Weights of a small sound classifier: patch size [64, 4].
Rows from block 4 of a small sound classifier, named by matrix and row number. Rows with one number belong to one neuron. Each number is 128 + 24 x the weight over its row's rms, rounded and kept within 0 to 255. All counts start at 0.
Before each neuron's rows are labels from the 100 clips, of 14848, where the neuron reaches its highest value: "strongest on" is what is common among them. Only what is clearly more common there than usual is listed. The data: acted Russian speech (Dusha). In brackets: how many of the 100.
# fc1: MLP up (model.blocks.4.mlp.fc1.weight, 1536x256), inputs 0-255
# fc2: MLP down (model.blocks.4.mlp.fc2.weight, 256x1536, transposed), outputs 0-255

strongest on: emotion: angry (59)
fc1.290 [153 149 132 116 129 115 144 122 148 101 129  91 130 146 130  52 103 147 166 110 147 140 159 122 141 118 115 112 107  94 103  99 148 107  96 112 157 118 105 146 107 123 149 108 154 131 122 118 125 142 144 123 136  98 139  97 144 149  93 116 156 111  98 154 170 100 133 111 104 148 119 100 114 109 124  94 170 123 122 185 108 141  81  99 146  80 105 143 150 142 128 128 165  98 108  99 127 115 104 161 134 134 141 119 181 146 102 178 130 121 105 161  95 137 147 155 143 182 107 129 130 103 132 149 157 116 181 126 117  99 118 103  81  90 117 151 109 134 115 124 161 136 110 139 116 132 121 138 119 129 121  67 126 122 133 123 157  60 166 151 147 153 120 152 115 148 115 122 154 101 154 118 150 153 105  99 101 101 130 125 145 122 130 129 125 164 163 124 114 140 110 131 128 141 135 146 140 137 101 158 149 112 119 131 107 132 106 107  78 135 128 127 207 170 104  60 111 139 138 108 134 143 108 154  92 128 108 124 193  76 100 156 111 121 146  83 133 117 113 110 140 102 142 152 111 140 135 107 142 115 127 117 103 128 134 116]
fc2.290 [144 140 103 123 122 100 138 120  80 105 131  95 162 111 108 130 141  88 153 196 123 125 131 129 113 115 114  77 103 130 151 168 100 166 133  85 100 123 119  85 136 138 128 166 122 141 173 149 117 107 139  75 129 185 113 166 113  87 140 164 134 125 150 103 142 167 126 126 144 154 123 162 167 136 145 105 165 105 144 150 187 126 137 142 118 114 158 162 114 138 128 140 106 110 124 167 134 122 115 141 117  87 108 107 142 122 124 142 163 124 142 112 111 136 107 146 124 158 149 126  89 128 145 126 157  67  83 109 156 152 148 120 134 166  84 150 110 134 160 131 134 167  99 135  88 124 115  92 106  89 124 143 112 118  75  91 108 124 125  99 125 102 114 133 134 140 103 149 106  99  90 114 124 142 125 118 141 110 141 112 120 172 124  96 119 159 140  84 149 127 114 105 161 162 109 164 133 113 139  96 174 162 123 125  96 148 112  87 100 140 140 139 119 122  97 128 139 142 128 133 183 103  97 141 169 148 107 120 120 138  80 146 144 104 138 126 133 137 152 138 137 161 138 120 138 108 127 118 108 131 100 156 137 149 119 183]

strongest on: emotion: sad (62)
fc1.547 [100  88 146 120  85 121 122 153 163 102 107 150 119 112 126 108 150 104 134 134 102 122 108 114 128 130 166  90 152 154 141 160 123 139 162 128 146 137 164 166  94 127 192 145 142 137 108 137 113 127 144 147 104 145 146 129 150 156 132 105  77 143 121 110 123  75 169 129 115 128 125 145 148 114  75 149 100 155 134 126 111 141 134  66 169 107 149 115 131  99  99 124 122 110 135 123 153 145 155 138  97 108 134 129  80 110 170 131 126 133 106 125 147 106 115 140 127 134 136 158 116  94 153 159 150 161 171 166 112 103 115 180 137  79  51 103 142 184 129 171 127 130 138 121  97 111 153  99 168 102 150 127  79 150 137 103  90 122 109 120  99 138 108 119 186 152 111 128 113 136 127 127 131 137 124 130 117 163 107 156 155 116 114 111 104 128 172 149 113 141 107 106 136 162 101 142 107 114  86 138 127 178  93 127 138 151 109 130 116 171 133 121 151 112 145 150 109 134 108 140 141 111 142 171 143  72 160 134  89 127 141 143 120 122 102 120 128 109 116 149 163 148 139 121 116  97 102 105 102 122 153 112 143 109 106 103]
fc2.547 [113 164 109 125 139 122 137 104 112 141 144 134 201 100 158 148 141 114 167 146 139 153 121  93 160  94 154 118 134 144 149 140  96 152 119 109 146 129  79 120 172 102 126 119 153 134 166 108  97 154 146  86 101 173 138 157 103  99 134  84 124 143  85 129 130 162 131 137 137  74 122 157  98 136 120 141 125 100 104 133 134 121 133 122 112 159  94 155  95 137 165 142  71  67 109 170 130 141  79 102 112 127 104 113 116 155 139 102 116 109 153 147 129 143 141 144 157 147  79  84 122 115 114 123 132  93 127 102 124 160 122 115 123 182 139 162 141 115 136  72 145  94  65 124 133 126 105 129  98 116 165 108 123  93 179 108 123 174 177 123 124  95 130 135  72 117 129 118 139 139 112 119 125 130 115 171 119 108 127  95 121 113  89 114 101 136 147 105 117 102 108 116 150 142 137 126 128  87 180 135 161 123 126 130 150 128 149 102 117 140  86 135 126 128 107 122 133 108 200 112 145 126  81 119 149 146 129 116 118 114 114 136 129 120 130  93 142 158 116 109 141 125 122 127 119 137 165 113 144 118 140 134 121 137 102 130]

strongest on: emotion: sad (78)
fc1.303 [158 140 121 123 127 139  93 110 158 145 133 135 131 157 121 102  88 112 110 157 120 157  75 115 133 118 125 127 130 114 117 127 128 100 125 148 109 164 152  79 135 138 138 140 125 117 172 117 138 129  81 120 122  96 179 101 104 129  60 127 159  85 174 123 131 113 122 114 126 131 133  83 164 138 108 124 136 135 119 108 141 111 146 100 154 115 118 141  96 105  97 140  76 131  74 155 113 120 127 129 125 132 137 128  98 142 145 116 126 109 142 167 126  69 132 106 137  94 147 169 124 145 135 100 144 152 115  82 141 126 112 172 169 102 123 123 161 118 174 130 137 128 123 128 106 146 118 117 140 136 108 145 127 106 168  98 145 159 127 155 154 119 124 130 146 146 114 108 133 163  98 123 164  70 115 153 118  83 162 115 128 124 143 140 114 163 131 119 138 144 152 182 130 111 154 151 153 150 132 132 152 142 120 115 117  98  89 162 101 161  64 167  99 129 110 100 103 116 136  99 126 147 140 139  95 162 134 138 109 140 117  85  87 125 164 163  59 120 152 107 119 109 108 130 135  85 148 126 130  78 144 175 130 100 118 108]
fc2.303 [ 83 135 117 165 138 144 137 159 142 102 145 123  93 126 143 164 151 121 139 101 129 110 143 158 118 123 163 103 132 137  94 130 121 120  84  96 132 123 143 113 145 176 157 153 140 107 138 114 138 109 123 138 130 105 131 109 136 152  97  97 101 139 136 147  86 110 150 122 132  99 118 102  88 137 145 137 123 130 104 141  83 146 151 149 148 100 160 132 124 113 109 195 132 133 152 117 148 154 149 121 147 182  93 172 118 126  90  97  54 134 127 141  96 129 104 166 139  85 152 126 136 116 146 168 148 185 153 130 113 126  87 148 122 125  71 112 113 110 143 123 141 132 157 129 117 134  70 107 146 120 108 117 139 132 107 153 128  97 104 146 111 153 129  91  92 157 111 116 106  98 147  88  99 161  88 112 125 169 149 132 142 139 163 166 156  72 171 124 110 149 121 124 119 136 144 131  85 138 144 144 157 143 118 156 143 109 119 139 154 109 121 119 144 121 165 179 151 119 126 102  92  99 132  96 129 102 133 124  83 134 193 127 112 127 119 148 126 107 124 155 100 109 136 129 192 131 108 119 146 147  97 115 114 123 109 113]

strongest on: emotion: positive (53)
fc1.45 [140 139 153 142  67 172 135 141 120 149  89  92 115 128 131 142 138 164 147 139 170 120 103 169 176 121 134 137 132 121  89 138  82 143  87 128 128 122 155 188  99 128 130 130 135 133 132 118 117 158  91  90 118 145 132 171 110 116  85 153 120 100 114 142 153 145 130 120 148 109 120 135 136  87 106 107 162 126 130 110 114 147 123 162 141 137 131 114 107 115 133  79 101 108 132 143 115 123 118 168 113  93 112 113 110 143 119 136 153 122 164 129  93 163 153 167 122 136 154 133 131 151 148 114 123 158 113 178 150 116 154 190  77 156 165 130 135 147 143 158 138 127 171  95  94  84 145 113  87 123  99 117  95 115 142  87  97 150  73 129 154 102 123 108 151 136 157 118 144 137 163 122 114 131 110 140 110 138 130 157  93 122 105 137 134 123 113 143 125 161 163 106  70 153 107 142 112 157 139 133 128 140 164 193 137 146  85 136 145 161 139 138 139  88 129 145 130 131 163 138  81 137 120 120  82 144 129 101 109 127 129 103 160 128 127 144 138 132 169 135 138 156 118 125 119 113  98 149 117 118 143 119 104 155 132  59]
fc2.45 [150 121 112 114 143 146 183 129 137 147 168 123 117 170 125  95  98 161 127 147 115 157 101 131 113 100 125  98 167  89 136 179 133 111 106 111 120 119 131 107  77 116  93 111 103 152 142 128 140 128 143 139  70 138 106 138  92 163 124 138 123 117 133 111 165 133 120 175 118 167 180 117 127 108 131 147 146 104 103 113 147 103 116 136 128 113 183 148 126 156 163 122  98 110 147 160  93  94 144 124 132  80  74 102 126 125 102 147 141 123 109 110 156 148  63 124 129 113 107  92 105 157 148 132 122  84 125 147 140 179 108 133 197 121 160 176 106 121 122  91 121 113 128 129 120 131 142 158 117 108 140 156 109 145 153 131 140 153 132 104 115 109 135 115 142 113 143 115 128 124  94  93 103 144 132 141 116 113 163 135  74 162 152 107 132 115 129 134 123  99 145 121 168 127 158 111 139 127 117 103 139 186 135 121 133 109 120 126 163 110 146 136 127 118 101 124 157 137  95 136 117 164 124 107 113 142 107 114  74 185 125 101 120 155  81 119 120 130 112  97 111 104 114 106 153 136 128 137 134 168  69 160 138  84 128 120]

strongest on: emotion: sad (68)
fc1.391 [129 114 141 123 141 169 125 138 156 133  78 179 123 124 120 140 126 143 127 131 100 162 112 116 137 149 133 111 124 143 123 159 154 110 120 134 161 147 132 156 108 111 135  88 134 123 112 134 143 143 156 129  93 136 126 137 104 145 161 101 138 129 149 141 155 123 111 137 125 168 136  82 136 135  84 122  45 178 151 102  83 145 125 125 128 138  94 155 115 161 110 109 119 131 150 111 176 132 131 145 124 133 105 125  99 113 133 137 164 123 116 141 120 131 165 118 137 187 121 156 136 109 108 153 116  92 109 143 140  91 119 145 116  83 109  86 117 114  99 115  94 142 147 149  95 128 121 149  93  88 119 143 170 133 141 131 108 185 107 158 145 154  77 145 149 127 113 103 145 151 130 139 125 110 123 102 130  84 126 174  90 137 139 143 133 114 110 120  91  79 118 130 153 135 110 180 133 125  94 115 116  94 152 129 123 105  86 106 128 157 155  92 172 101 141  97 148 114  80 150  86 141 107 137  96 110 144  98 156 134 138 126 162 160 116 172 102 111 134  76 160 138 101 122  90 141 143 107  98 105 141 112 155  83 123 100]
fc2.391 [ 82 173 100 107 126 157 137  88 169 101 115 127 154  72 133  97 143 141 138 102 149 168 137  66 133 117 168 113 140 132 149 106 128 169 135 133 147 144  96 113 167 114 139 102 156 114 117 143 112 103 139 175 123 123 101 147 143 135 173 115 130 107 105 111 120  96 154 120 140 131 101 100 120 143 145 167 124 102 126 155 110  81 139 114 104 131 145 126 115  85 158 125 128  97 120 168 111 171 143 165 130 129 145 147 143 142 124  99 108 131 153 120 146 136 138 135 156  95  89  92 124 136 108 103  97 125 120 124 118 120 102 137  92 151 148 132 137  98 187 160 167 101  87 118 201 122  98 128 128  94 114 100 124 139 127 120 133 102 168 139 101 143 105 163  95 130 129 129 144 146 108 158 126 135 124 154 133  92 123  81 150 127 158 122 106 181 110 120 113 109 149 140 126 152 111  71 152 106 115 176  99 123 113 109 157 140  86 116 107 132 101 153 146 142 139 100 106 169 132  94 142 137 151 137 131 124 129 122 143 118 158 187 115 145 134  89 111 153 108 119 148 118 141 114 114 119  93 117 172 142 146 145 124 158 172 117]

strongest on: emotion: sad (77)
fc1.602 [109 158 114 130 111 139 151 100 111 154 143 144 128 106  95 132  82 147 128 127 156 104 101 131 129  98  95 125 135 106 130 192 150  80 101 100 160 143 141 113 130 130 138 184 126 119  89 142 111 137 173  95 128 126 166 161 126 100 149 131 127 122 137 120 127 158 134 135 121  91 173 131 155 167 111 137 125 106 121 163 128 111  94 104 135 161  97 124 139 150 137  76 130 135 113 138 128 120 134 143 194 134 155 120 152 136 119 149 138 177 128 110 110 144 157 105 147 125 144 139 135  97 148  77 143 158 166 108 162 127  68 149 125  88 125 137  79 149 150 144 140 133 124 122 110 159 164 150 115 142 177 126 120 152 142 126 120 168 138 104 122 150  93 117 145 133 100 114 128 111 111 140 172 160 101 144 126 145 128 125 132 179 145  95 144 135 150 141 165  95 104 133 114 127 102  92  99 117 152 118 144 134 178 142 126 161 100 141  69 178 131  91 133 145 113 162 145 115 149 106 145 140 130 143 154 127 116  98 125 123  99 108 103  72 101 130 188 139  93 140 128 108 125 145 123 136 155 109 138  90 110 169 162 145 121 110]
fc2.602 [ 64 105 117 159 174 110 104  86 113 162 118 122 103 171 152 117 108 122 149  70 130  77 110 150 104 135 126 105 100 164 120  91 138  84 155 100 142 107 120 142 160 109 127 147 152 148 136 137 108 163 130 116  82 114 132  98  79  66 136 140 110 117 148  92 141 161 133 162 108 127 123 113 166 176 115 127 147 117 111 112 167 164 141 134 135 136 141 101 183 130 103  88 132  97  73 133 111 103 118 113 144  88 143 108 135 155 124 167 127 117  85 125 125 128  94 109 136 190 135 116 127 119 154 146 147  87 149 128 115 137 169  97 104 162 107 119 138 138 102 110 112 154 130 124 155 113 162 128 135 107 147  98  90 151 129 108 111 178 119 127 117 115  80 112 139 117 122 131 131 138 100 120 101 110 110 119 103 142 114 138 150 102  78 116 116 128 121  83 129 158 144 118  92 124 107 138 124 123 157 146 132 174 126 185 126 151 132  91 110 141 133 184 117  98 120 152 115 143 152 140  90 145 139 110 119 134 100 150 143 118 108 134 167 115 154 146 154 133 108 144 103 130 134 137 125  91 117 100 124 110 124 159 151 142 118 135]

strongest on: emotion: angry (49)
fc1.725 [116 133 111 134 127 126  98 145 134 113  99 130 133 145 138 159 144  95 147 151 149 107 126 107  77 169  80 159 130 193 109 136 157 154 116 125 133 106 114 129 141 101 143 125 111  80 148 125 158 122 132 113 145 135 113 177 154 150 135 102  98 147 154 140  95 106 157 130 135 104 102 131  97 100 150  92 126 157 139 157 128 131 103 141  92 157 127 127 104 116 165 123  65 142 108 102 125 138  90 137 130 112 132 150 106 102 107 108 135 116 100 102 124 114 125 120 135 158 170 110  97 149 171 125 151 117 163  92 104 117 115 125 143 124  84 134 116 109 136 151 124 128 163 124 135 163 156 148 140 130 154 135 127 169 116 102 101 140 126 184 154 181 146 138 158 154 129 116 122  87 127 124  95 117 123 146 112 156 149  86 149 119 118 133 121 141 144 126 112 184  94 138 135 112 167 158 141 189 126 125 162 201  82 116 105 139 132 121 168 105  90 111 163 148 105  97 132  90 126 145 107 140 107 119 127 133 133  97 102 129 147 136 100 165 116 117 161 128 101 102 105 168 197 117 126  98 147 161  95 150 132 136 132 127 110 132]
fc2.725 [134 107 125 116 137 129 176  99  82  89 177 170 160 129 133 124 164 143 126 154 121 143 167 138 133 105 157 122 126 112 111 139 125 172  91  85 108 118 154  63  83 176 168 129 147 135 132 142 145 144 151  99  89 142 134 119 121 125 165 153 133  94 150 137 172 134 115 122 155 133 134 164 112 160 126 151 128 124 145  89 116 115 129 158 136 126 119 118 124 118 127 128 128 163 132 142 128 151 118 154 159 138  95 126 151 154 143 142 107 144 177 114 141 111 106  82 112 125 134  98 131 103  97 123 135 155 124 152 136 125 148 166 134 155 133 104 121 140 135 135  97 124 138 140 126 187  75 122  98 152  77 138 145 148  72 146 133 125 113  98 120 116 106 129 162  82  93 172 107 118 121 115 164 106 132  91 130 134 130 149 138 158 116 131 148 131 100 125 104 101 159  82  91 136  89 137 116 130 135  95 100 129 131 122 162 105 105 114 150 106 169 136 111 112 154 173 108 166 156  94 175 118 143 139 101 127 143 128 164 151 128 114 174 119 113 134  92 130 165 126 101 104  63 111 114 127 108 161 162 135 163 132 123 112 123 132]

strongest on: emotion: positive (83)
fc1.294 [129 106 125 117 122 105 129 123 141 134 132 147 110 151 109 120  75 146 152 109 147 127 121 119 126 170 116 140  94 140 108 119 103  89 127  88 188  88 115 126 129 116 146 166 137 126 107 124 111 114  57 139 137 105  97 127 121 110 130 136 134  94 153  73 133 127 100 106 101 142 148 169 126  93  50 115 120 117 159 141 134 123 156 130 113 143 152 118 144 142 104 124 142 100  95 117 103 125 128 103 173 123 104 116 108 146 121 188 169 156 111 134  97 148 112 116 117 157 114 110 113 154 107 160 106 147 160 129 121 138 106 121 132  99 149 137 112 145 128 100 122 143 127 159 114 119 139 137 123 122 118 110 153 146 111 110 143 150 149 123 133 128 140  54  94  91 174 115  91 132 124 146 117 154 124 140 119 116 117 135 119  93 103 145 172 129 113 147 136 157 127 164 125 141 128  94 127 162 109  98 122  79 161 162 149 116 147 123 100  80 164  89 125 133 168 124 112 161 130 144 129 152 173 127 151 136 129 148 108 101  67 116 113 131 149 125 155 131 178 128 139 133  82 162  79 174 122 108 131 111 156 108 100 122 193 141]
fc2.294 [ 78 135 116 136 157 136 113 117 105 120 170  69 146 184 128 171  87 114 137  97 163 185  98 104 140  85 118  94 111  88 127 136 128 131 124 144 122 104 124  83 120 137 132 113 139 100 170 111 112 163 127 128 172 106 120  94 109  94  70  91 130 173 108 119 166 124 128 134 164 107 141 131 151 124 117 118 165 129 140 177  92 144 129 126 118 144 122 155 131 167 125 134 132 144 125 130 133 125 143 157 112 135  82 135 122 146 110  97 166 129 133 152 103  93 142 124 134 108 180 107 129 134 175 145 125 143 129 136 124 128 167 134  99 141 132 184 142 134 155 115 117 156 101 104 119 131 151 128 148 114 152 147 104  86 169 154  85 135 117 133 138 107 163 173 145 109 130 105 136 154 135 131 147 144 110 130 128 166  73 105  90 119 138 112 122 102 130 133  95 114 137 174 161 112 149 144 170 132  94 127 111 133 132 144 136 116 148 152 126 121 107 101 111  96 117 124 101 136  83 109 179 130 181 114  96 129 131 144  84  98 113 137 133 130 170 156 129 180 159 118 165 117 143 134 121 162 128 148 114 114 141 121 135 151 118 138]

strongest on: emotion: positive (38)
fc1.239 [125 155 140 121 129 155 108 130 144  77  99 159 151 148 140 173 112 125 136  98 166 113 143 151 125 102 136 139 141 127 100 134 113  87  83 172 133 121 178 134  67 125  85 137 132 163  96 128 111 125 115 168 158 101 168 126 122  84  71  96 125 176 133 122 145 111 132 108 104 101 138 114 129 130 104 118 131 109 141 101 108 124 123 132 144 188 144 165 127 129  97 103 121 161 124 117 122 134 102  90 117 140  99 134 143  92 132 101 139 157 139 108 104 135 129 117 110  96 104 141 142 115 113 146 170 189 139 171 180 120 127 136 170 123 153 109 122 138  92 121 140 129 135 120 117 154 136 193 107 117 116 113 141 118 123 134 158 153 127 106 159 128 123 128 140 127 129 142 147 139 150 120 111 112 106 154 116 144 136 148 108 100 135 132 146 158 133 130 127  80 149 162  69 160 125 163 133 116 106 171 154  75 140 114 146 140 175 177 139 150 125 102 125  85 119 129 135 135 128 107 119 170  95 148 109 101 118 104  75  72 113 124 138 160  89 131  81 109 120 160  89 102 133 131 130 103 132 130 105 125 122 124 102 116 127 113]
fc2.239 [108 147 123 161 148 111 137 113 107 141 172 142 141 151 112 149 135 148 151 139 143 165 109 136 138  94 110 112 125 151 120 144 153 100  92 131  81 108 102 110 105 104 188 135 124 108 136  88 101 176 178 105 116 126 122 100 131  64 156 115 126 103 124 111 153 120 109 178 137  99 166 117 118 122 115  99 144  92 147 136 124 134  73 142 103 103 141 110 133  84 105 102 130 145 107 105 132 114  76 153 114 105 130 127 111 109 109 120 161 104 154 150 131 108  93  67 132 148 149 154 159 124 130 135 171 125 152 113 168 138 147 106 155 129 137 157 154 126 134 123 114 135  75 133 159 142 117 139 152 111 111 130 124 142  92 150 163 106 112 138 153 101 132 113 118 129  87 134 112 129 100 123 151 154  74 130 141 157 105 102 114 114 129 108 127 164 126 103  89 129 143 126 148 108  68 144 140 110 147 114 157 133 126 111 145 137 163 136  83 125 120  96 108 155 107 154 132 142 141  97 135 123 181 127 114 153 178 162 151 123  96 117 158 102 151 111 161 154 154 133 100 128 115 130 116 127 180 139 171 137 146  94 168 111 118 180]

strongest on: emotion: sad (76)
fc1.655 [129 180 116  97  95 122 116 116  90 123 127 112 153 117 158 131 131 127 133 174 149 142 153 152 130 110 156 118 132 159 161 134 157 128 115 153 169 153 128  97 132 138 122 149 153 140  93 139 145 113 130 140 149 137 110  84 165 142 188 195 139 121  91 150 182 142 143 112 133 136 117 138 144 144 144 131 171 144 117 140 128 132 136 112 127 128 167 124 136 144  68  93 124 146 132 127  95 103 104 124 143 136 134 120 112 137 155 150 173 162 120 141 136 138 148 162 121 147 130 130 102  76 137  82 116 121 125 149 157 156  93 140 170 108  95 146 115 184  87 133 130 114 159 124  96  79 138 138  65 100 115  81 102 134 108 150 128 144 155 111 141  92 128 106 123 129 149 144 103 117 117 131 114 140 123  96 120 124 134 152 145 149 125  74 132 139 121 128 181 140 121 118 119 145 146 152 142 155  91 160 119 141  95 131 129 105 162 137 130 148 137 112 213 131 102 139 129 138 122 118 130 112 123 146 179 116 132 122 136 118  87 111  89 109 120 162 135  87 138 134 140 110 151 166 151 106 141 130 109 158  69 170 102 116 155 103]
fc2.655 [138 124 121 143  86 109 112  85 106 180 112 121 111 145 130  63 132 109 115 109 121  85 120 130  83 121 132 130  87 128  92 112 129 121 148 127 114 121 100 124 185 144 107 156  92 123 119 135 152 101 151 118 117 167 121 141 113 110 127 173 137 131 106 118 115 167 114 147  91 178 142 171 152 135 153 137 136 150  96 115 163 147 126 125  90 127 156 107 145 113 109 143 119 116 123 159 116 103  99 117 147 123 125 131 138 172 128 141 164 119 115 127 102 135 132 177 125 180 174  95 132 122 141 114 166  89 130  88 132 117 144  97 100 165 151 150 121 121 119 105  91 148  92 119 127 151  80 105 122  99 158 127 134  96  96 129 115 123 128 156 123 146 126 107 150 125 129  97 136 103 123 165 132 130 138 135  99 112 106 125 167 120 111 111 126 147 109 130 177 123 105 110 169 144 101 117 125 152 143 160 154 119 186 139 104 139 108 121 127 114 123 174 149 145 120 136 119 128 153 150 117  78 106 188 133 129 122 118 147 145  81 120  83 109 135  97 185 129 116 116 118 153 129 131 116  91 170  92 132 143 135 167 134 150 185 183]

strongest on: emotion: sad (95)
fc1.557 [127 163 114 108 147  98 128 170 168 152 106 100 138 101 191 132 163 118 135 147 139 142 118 127 151 119 141 134 122 132 135 125 144 116 147 156 146 121 124 104 120 114 134 160 138 141 103 102 136 112 130 126 120 110 153 110 163 153 144 142 117 129 134 110 105 155 175 124 111 156 112 115 158 119  70 136 125 168 129 149 162 158  88  86 113 110 153 148 141 121 138 112 118 180 147 140 134 153 142 117 109 125 108 149 121 131 150 111 133 119 127 107  66 106 124 122 167 161 163 123 109  97 144 126 150 114 146 138 167  94 177 148 136  89 118 140 140 121 161 190 128 123 121 135 128 142 127 101 135 123  88 137 110 151 130 118 106 155 130 120 135 104 119 133 119 146 141 121 140 135 105 159 144 138 162 133 117 125 133  99 146  95 141 121 138 178 133 145 119 149 144 126 105 114 144 144 115 133  61 135 114 115 115 149  98 116 106  77 116  56 130  99 174 132 165  81  76 145 162 105 107 129 190 143 145 131 151  73 131 119 105 161 106 148 139 105 126  88 105  88 179 143 151 132 174 112 125  90 105 157 128 182 160 149 109 118]
fc2.557 [135 133  94 180 147 150 120 114  99 130 109 135 146 126 121 117 111 140 129 164 119 129 120  90 113 120 143 148 136 126 135 131 106 119 155 140 130 143  95  83 142 148 112 147 116 149 164 107 118 125 144 108 135 164  99 184 144 114 151  76 133 166 130 134 142 170 149 116 164 129 107 150 133 114 146 152  92  80 131 106 159 120 147 122 136 103  92 123 103 135 175 149  55  94 129 172 140 123 111 112 107 145 120 141  97 134 131 128 164  92 150 150 162 120 143 136 162 167  96 128 134 136 123  93 122 108 103  93 111 153 103 112 133  89 155 159 149 123 167  51 121 127  92 125 146 142 101 121 113 134 192 114 168 119 172 124 136 134 148 134 140 113 100 154  67 109 119 115 121 105 141 131 131 115 143 154 103 109 145  87  90 143 125 118  81 128 101 118 118 124 113 129 179 111 124 137 149 138 187 149 149 137 128 130 154  98 131 156 113 159 102 150 150 144  87 148 150 130 150 170 144 136 102 129 137 104 108  95 134 162 101 112 116 171 101  97 129 118 135 111 129 113 127 141 125  97 192 121 149 137 116 116  93 125 127 154]

strongest on: emotion: angry (94)
fc1.702 [ 90 131 140 120 151 105  85 134 119 120 100 129 140 138 126  49  88 167 147 125 101 112 105 101  79 131 106  98 137 145 153 102 146 119 115 126 105 127 162 164 152 116 120 113  99 134  88 138  83 131  96 125 157 142 124  97 159 162 125 144  97 140 123 145 100 130 161 121 124 110 158 109 128 122 141 152 176 135 138 132 153 159 145 154 115 109 124 156 128 135 104 147 140 126 104 154  73 148 148 157 144  99  97 168 178 147 120 148 158 100 168 123 101 168 128  99 134 107 151 121 146 147 114 121 133 135 155 131 116 169 112 102 125 121 114 154 164  91 144 167 111 119 118 110 149 139 157 119 167 105 163 107 141 113 115 169 126 106 118  88 135 100 137 171 126 122 133 180  98 110 161 171 127 154 110 141 147 144 161  75 128  61 126 117 181 129 104 163 118 103 135 164 122 168 134 129 152 139 118 135 121 163 160 149 132 149 130  75  78 126 118 139 139 162 103 118 147 150 144 118 115 148 101 139 125 117 137 178 144 115 128 139 104 134 124 115 112 158 112 155 136 116 127 139 119  77 119 146 142  96 121 170 106 140 128 119]
fc2.702 [120 119  86 105 104 146 108  78 141 170  90 131 115 129  70 142  82 150 156 114 106 122 139 154  98 127 120  66  81  97  90 118 105  92 125 147 143  96 112 143 159 101 122 151  73 147 107 142  95  98  85 129 160 135 141 125 108 103 157 143 140 138 126 121 116 182 198 135 114 138 122 114 166 131  97 122 136 130 103 154 133 152 137 133  98 142 129 119 137 139  90  96 130 129 110 131 149 122 165 131 129 117 163 133 113 154 137 113 187 127 149  84  99 167 142 117 138 138 125 153 130 139  91 131 155 147 145 145 152 145 132 141 154 118 137  89 105 157 116 151 137  96 165 167  91 110 177 131 106  95 175 125 121 105 141  86 111 174 165 105 136 101  95  80 130 136 112 146 106 121 112 149 146 135 133 121 104  81 137 153 137  98 135 112 144 104 107 141 156  97 138 157 178 112 110 130 143 134 102 132 120 119 109  72  98 129 118 149 132 143 151 160 115 126 108 126 139 133 136  92 159 125 114 128 151 122 135 124 132 154 102 144 117  96 115 115 117 169 145 124 150 122 183 150 143 142 118 126 123 130 130  83 156 124 134  96]

strongest on: emotion: positive (82)
fc1.149 [ 76 159 143 165 126 123 133 102 162 138 110  87 103 176 124 120 126 133 185 105  89 144 154 158 127  94 121 126 138 157  87 162 134  83  99 138 169 112 176 136 123 122 144 160  94 140 114 127 124 138 100  96  99  92  94 145 129 143 138 124  88 113  95 122 131 115 118 104 119 142 115 137 132 133 108 155 184 157  91  98 148 138 159 113 153 176 150 151 137 160 110  96 129 147 101  82 143 161 105 127 150 149 150 112 104 167 138 172 137 101 112  82 121 111 156 158 112  98 111 116 111 148 128 126 146 112 143  82 193 141 123 127 111 147 142 117  94 145  94 126 107 118 162 132 117 107 111 132  89 126 107 163  96 117 127 164 109 117 126 114 147 108 124  95 110 121 132 171 105 121 150 161 121 141 141 141 118 178 129  85 131 110 124 120 157 107 128 175 118 110 138 116 136 117 146  94 160 108 137 121  87 136 115 160 115 153  99 106 146 114 161 161 144 119  93 147 150 154 122 116 115 134 131 117 151 175 126 140 171 116 136 134 134 114  93 107 112 129 144 150 132  72 103 165 101 131 120 131 115 179 150 114 159 130 116 104]
fc2.149 [122 132 105 114 140 121 133 163 149 148 176  89  91 171 127 154  96 114 136 152 113 114 147 116 138 146 113 119  94 114 135 141 145  94 110 150 127 107 150 150 112  92 150  87 142  78 133 123 106 132  80 168 148 108 134 151 101 117  77  92  96 132 136 120 110 136 166 129 131 140 123 136 136 149  89  80 110 131 129 141 130 163 150 130 142 182  79 128 133 140 108  69 118 155 138 116 111 148 143 127  88  80 144 166 107 105 136 114 165 140 169 103 116 146 142 108  93 130 146 115 116 126 141 128 135 155 168 146 149 101 171 160 140 120 121  93 151 131 176 122 141 104 125  94 102 125 165 154 158 121 179 150 147 140 139 143 140 168 102 115 112 128 126 159 173 130 167 122 155 134 101 138 121  86 107 133 139 149  93 129  90 129 100 114 136 129 166 122 104 132 154 171  95 146 170 139 137 122 147 106  98 167 160 114 162 106 139 125 101 126 130 101  89 115 141 134 140 140 131  77 146 166 185  84 108 122 140 141 142 122 144 121 121 124 169 111 138 122 120 145 138 144 151 113 113 103 154 170  81 129 153 115 101 142 118 129]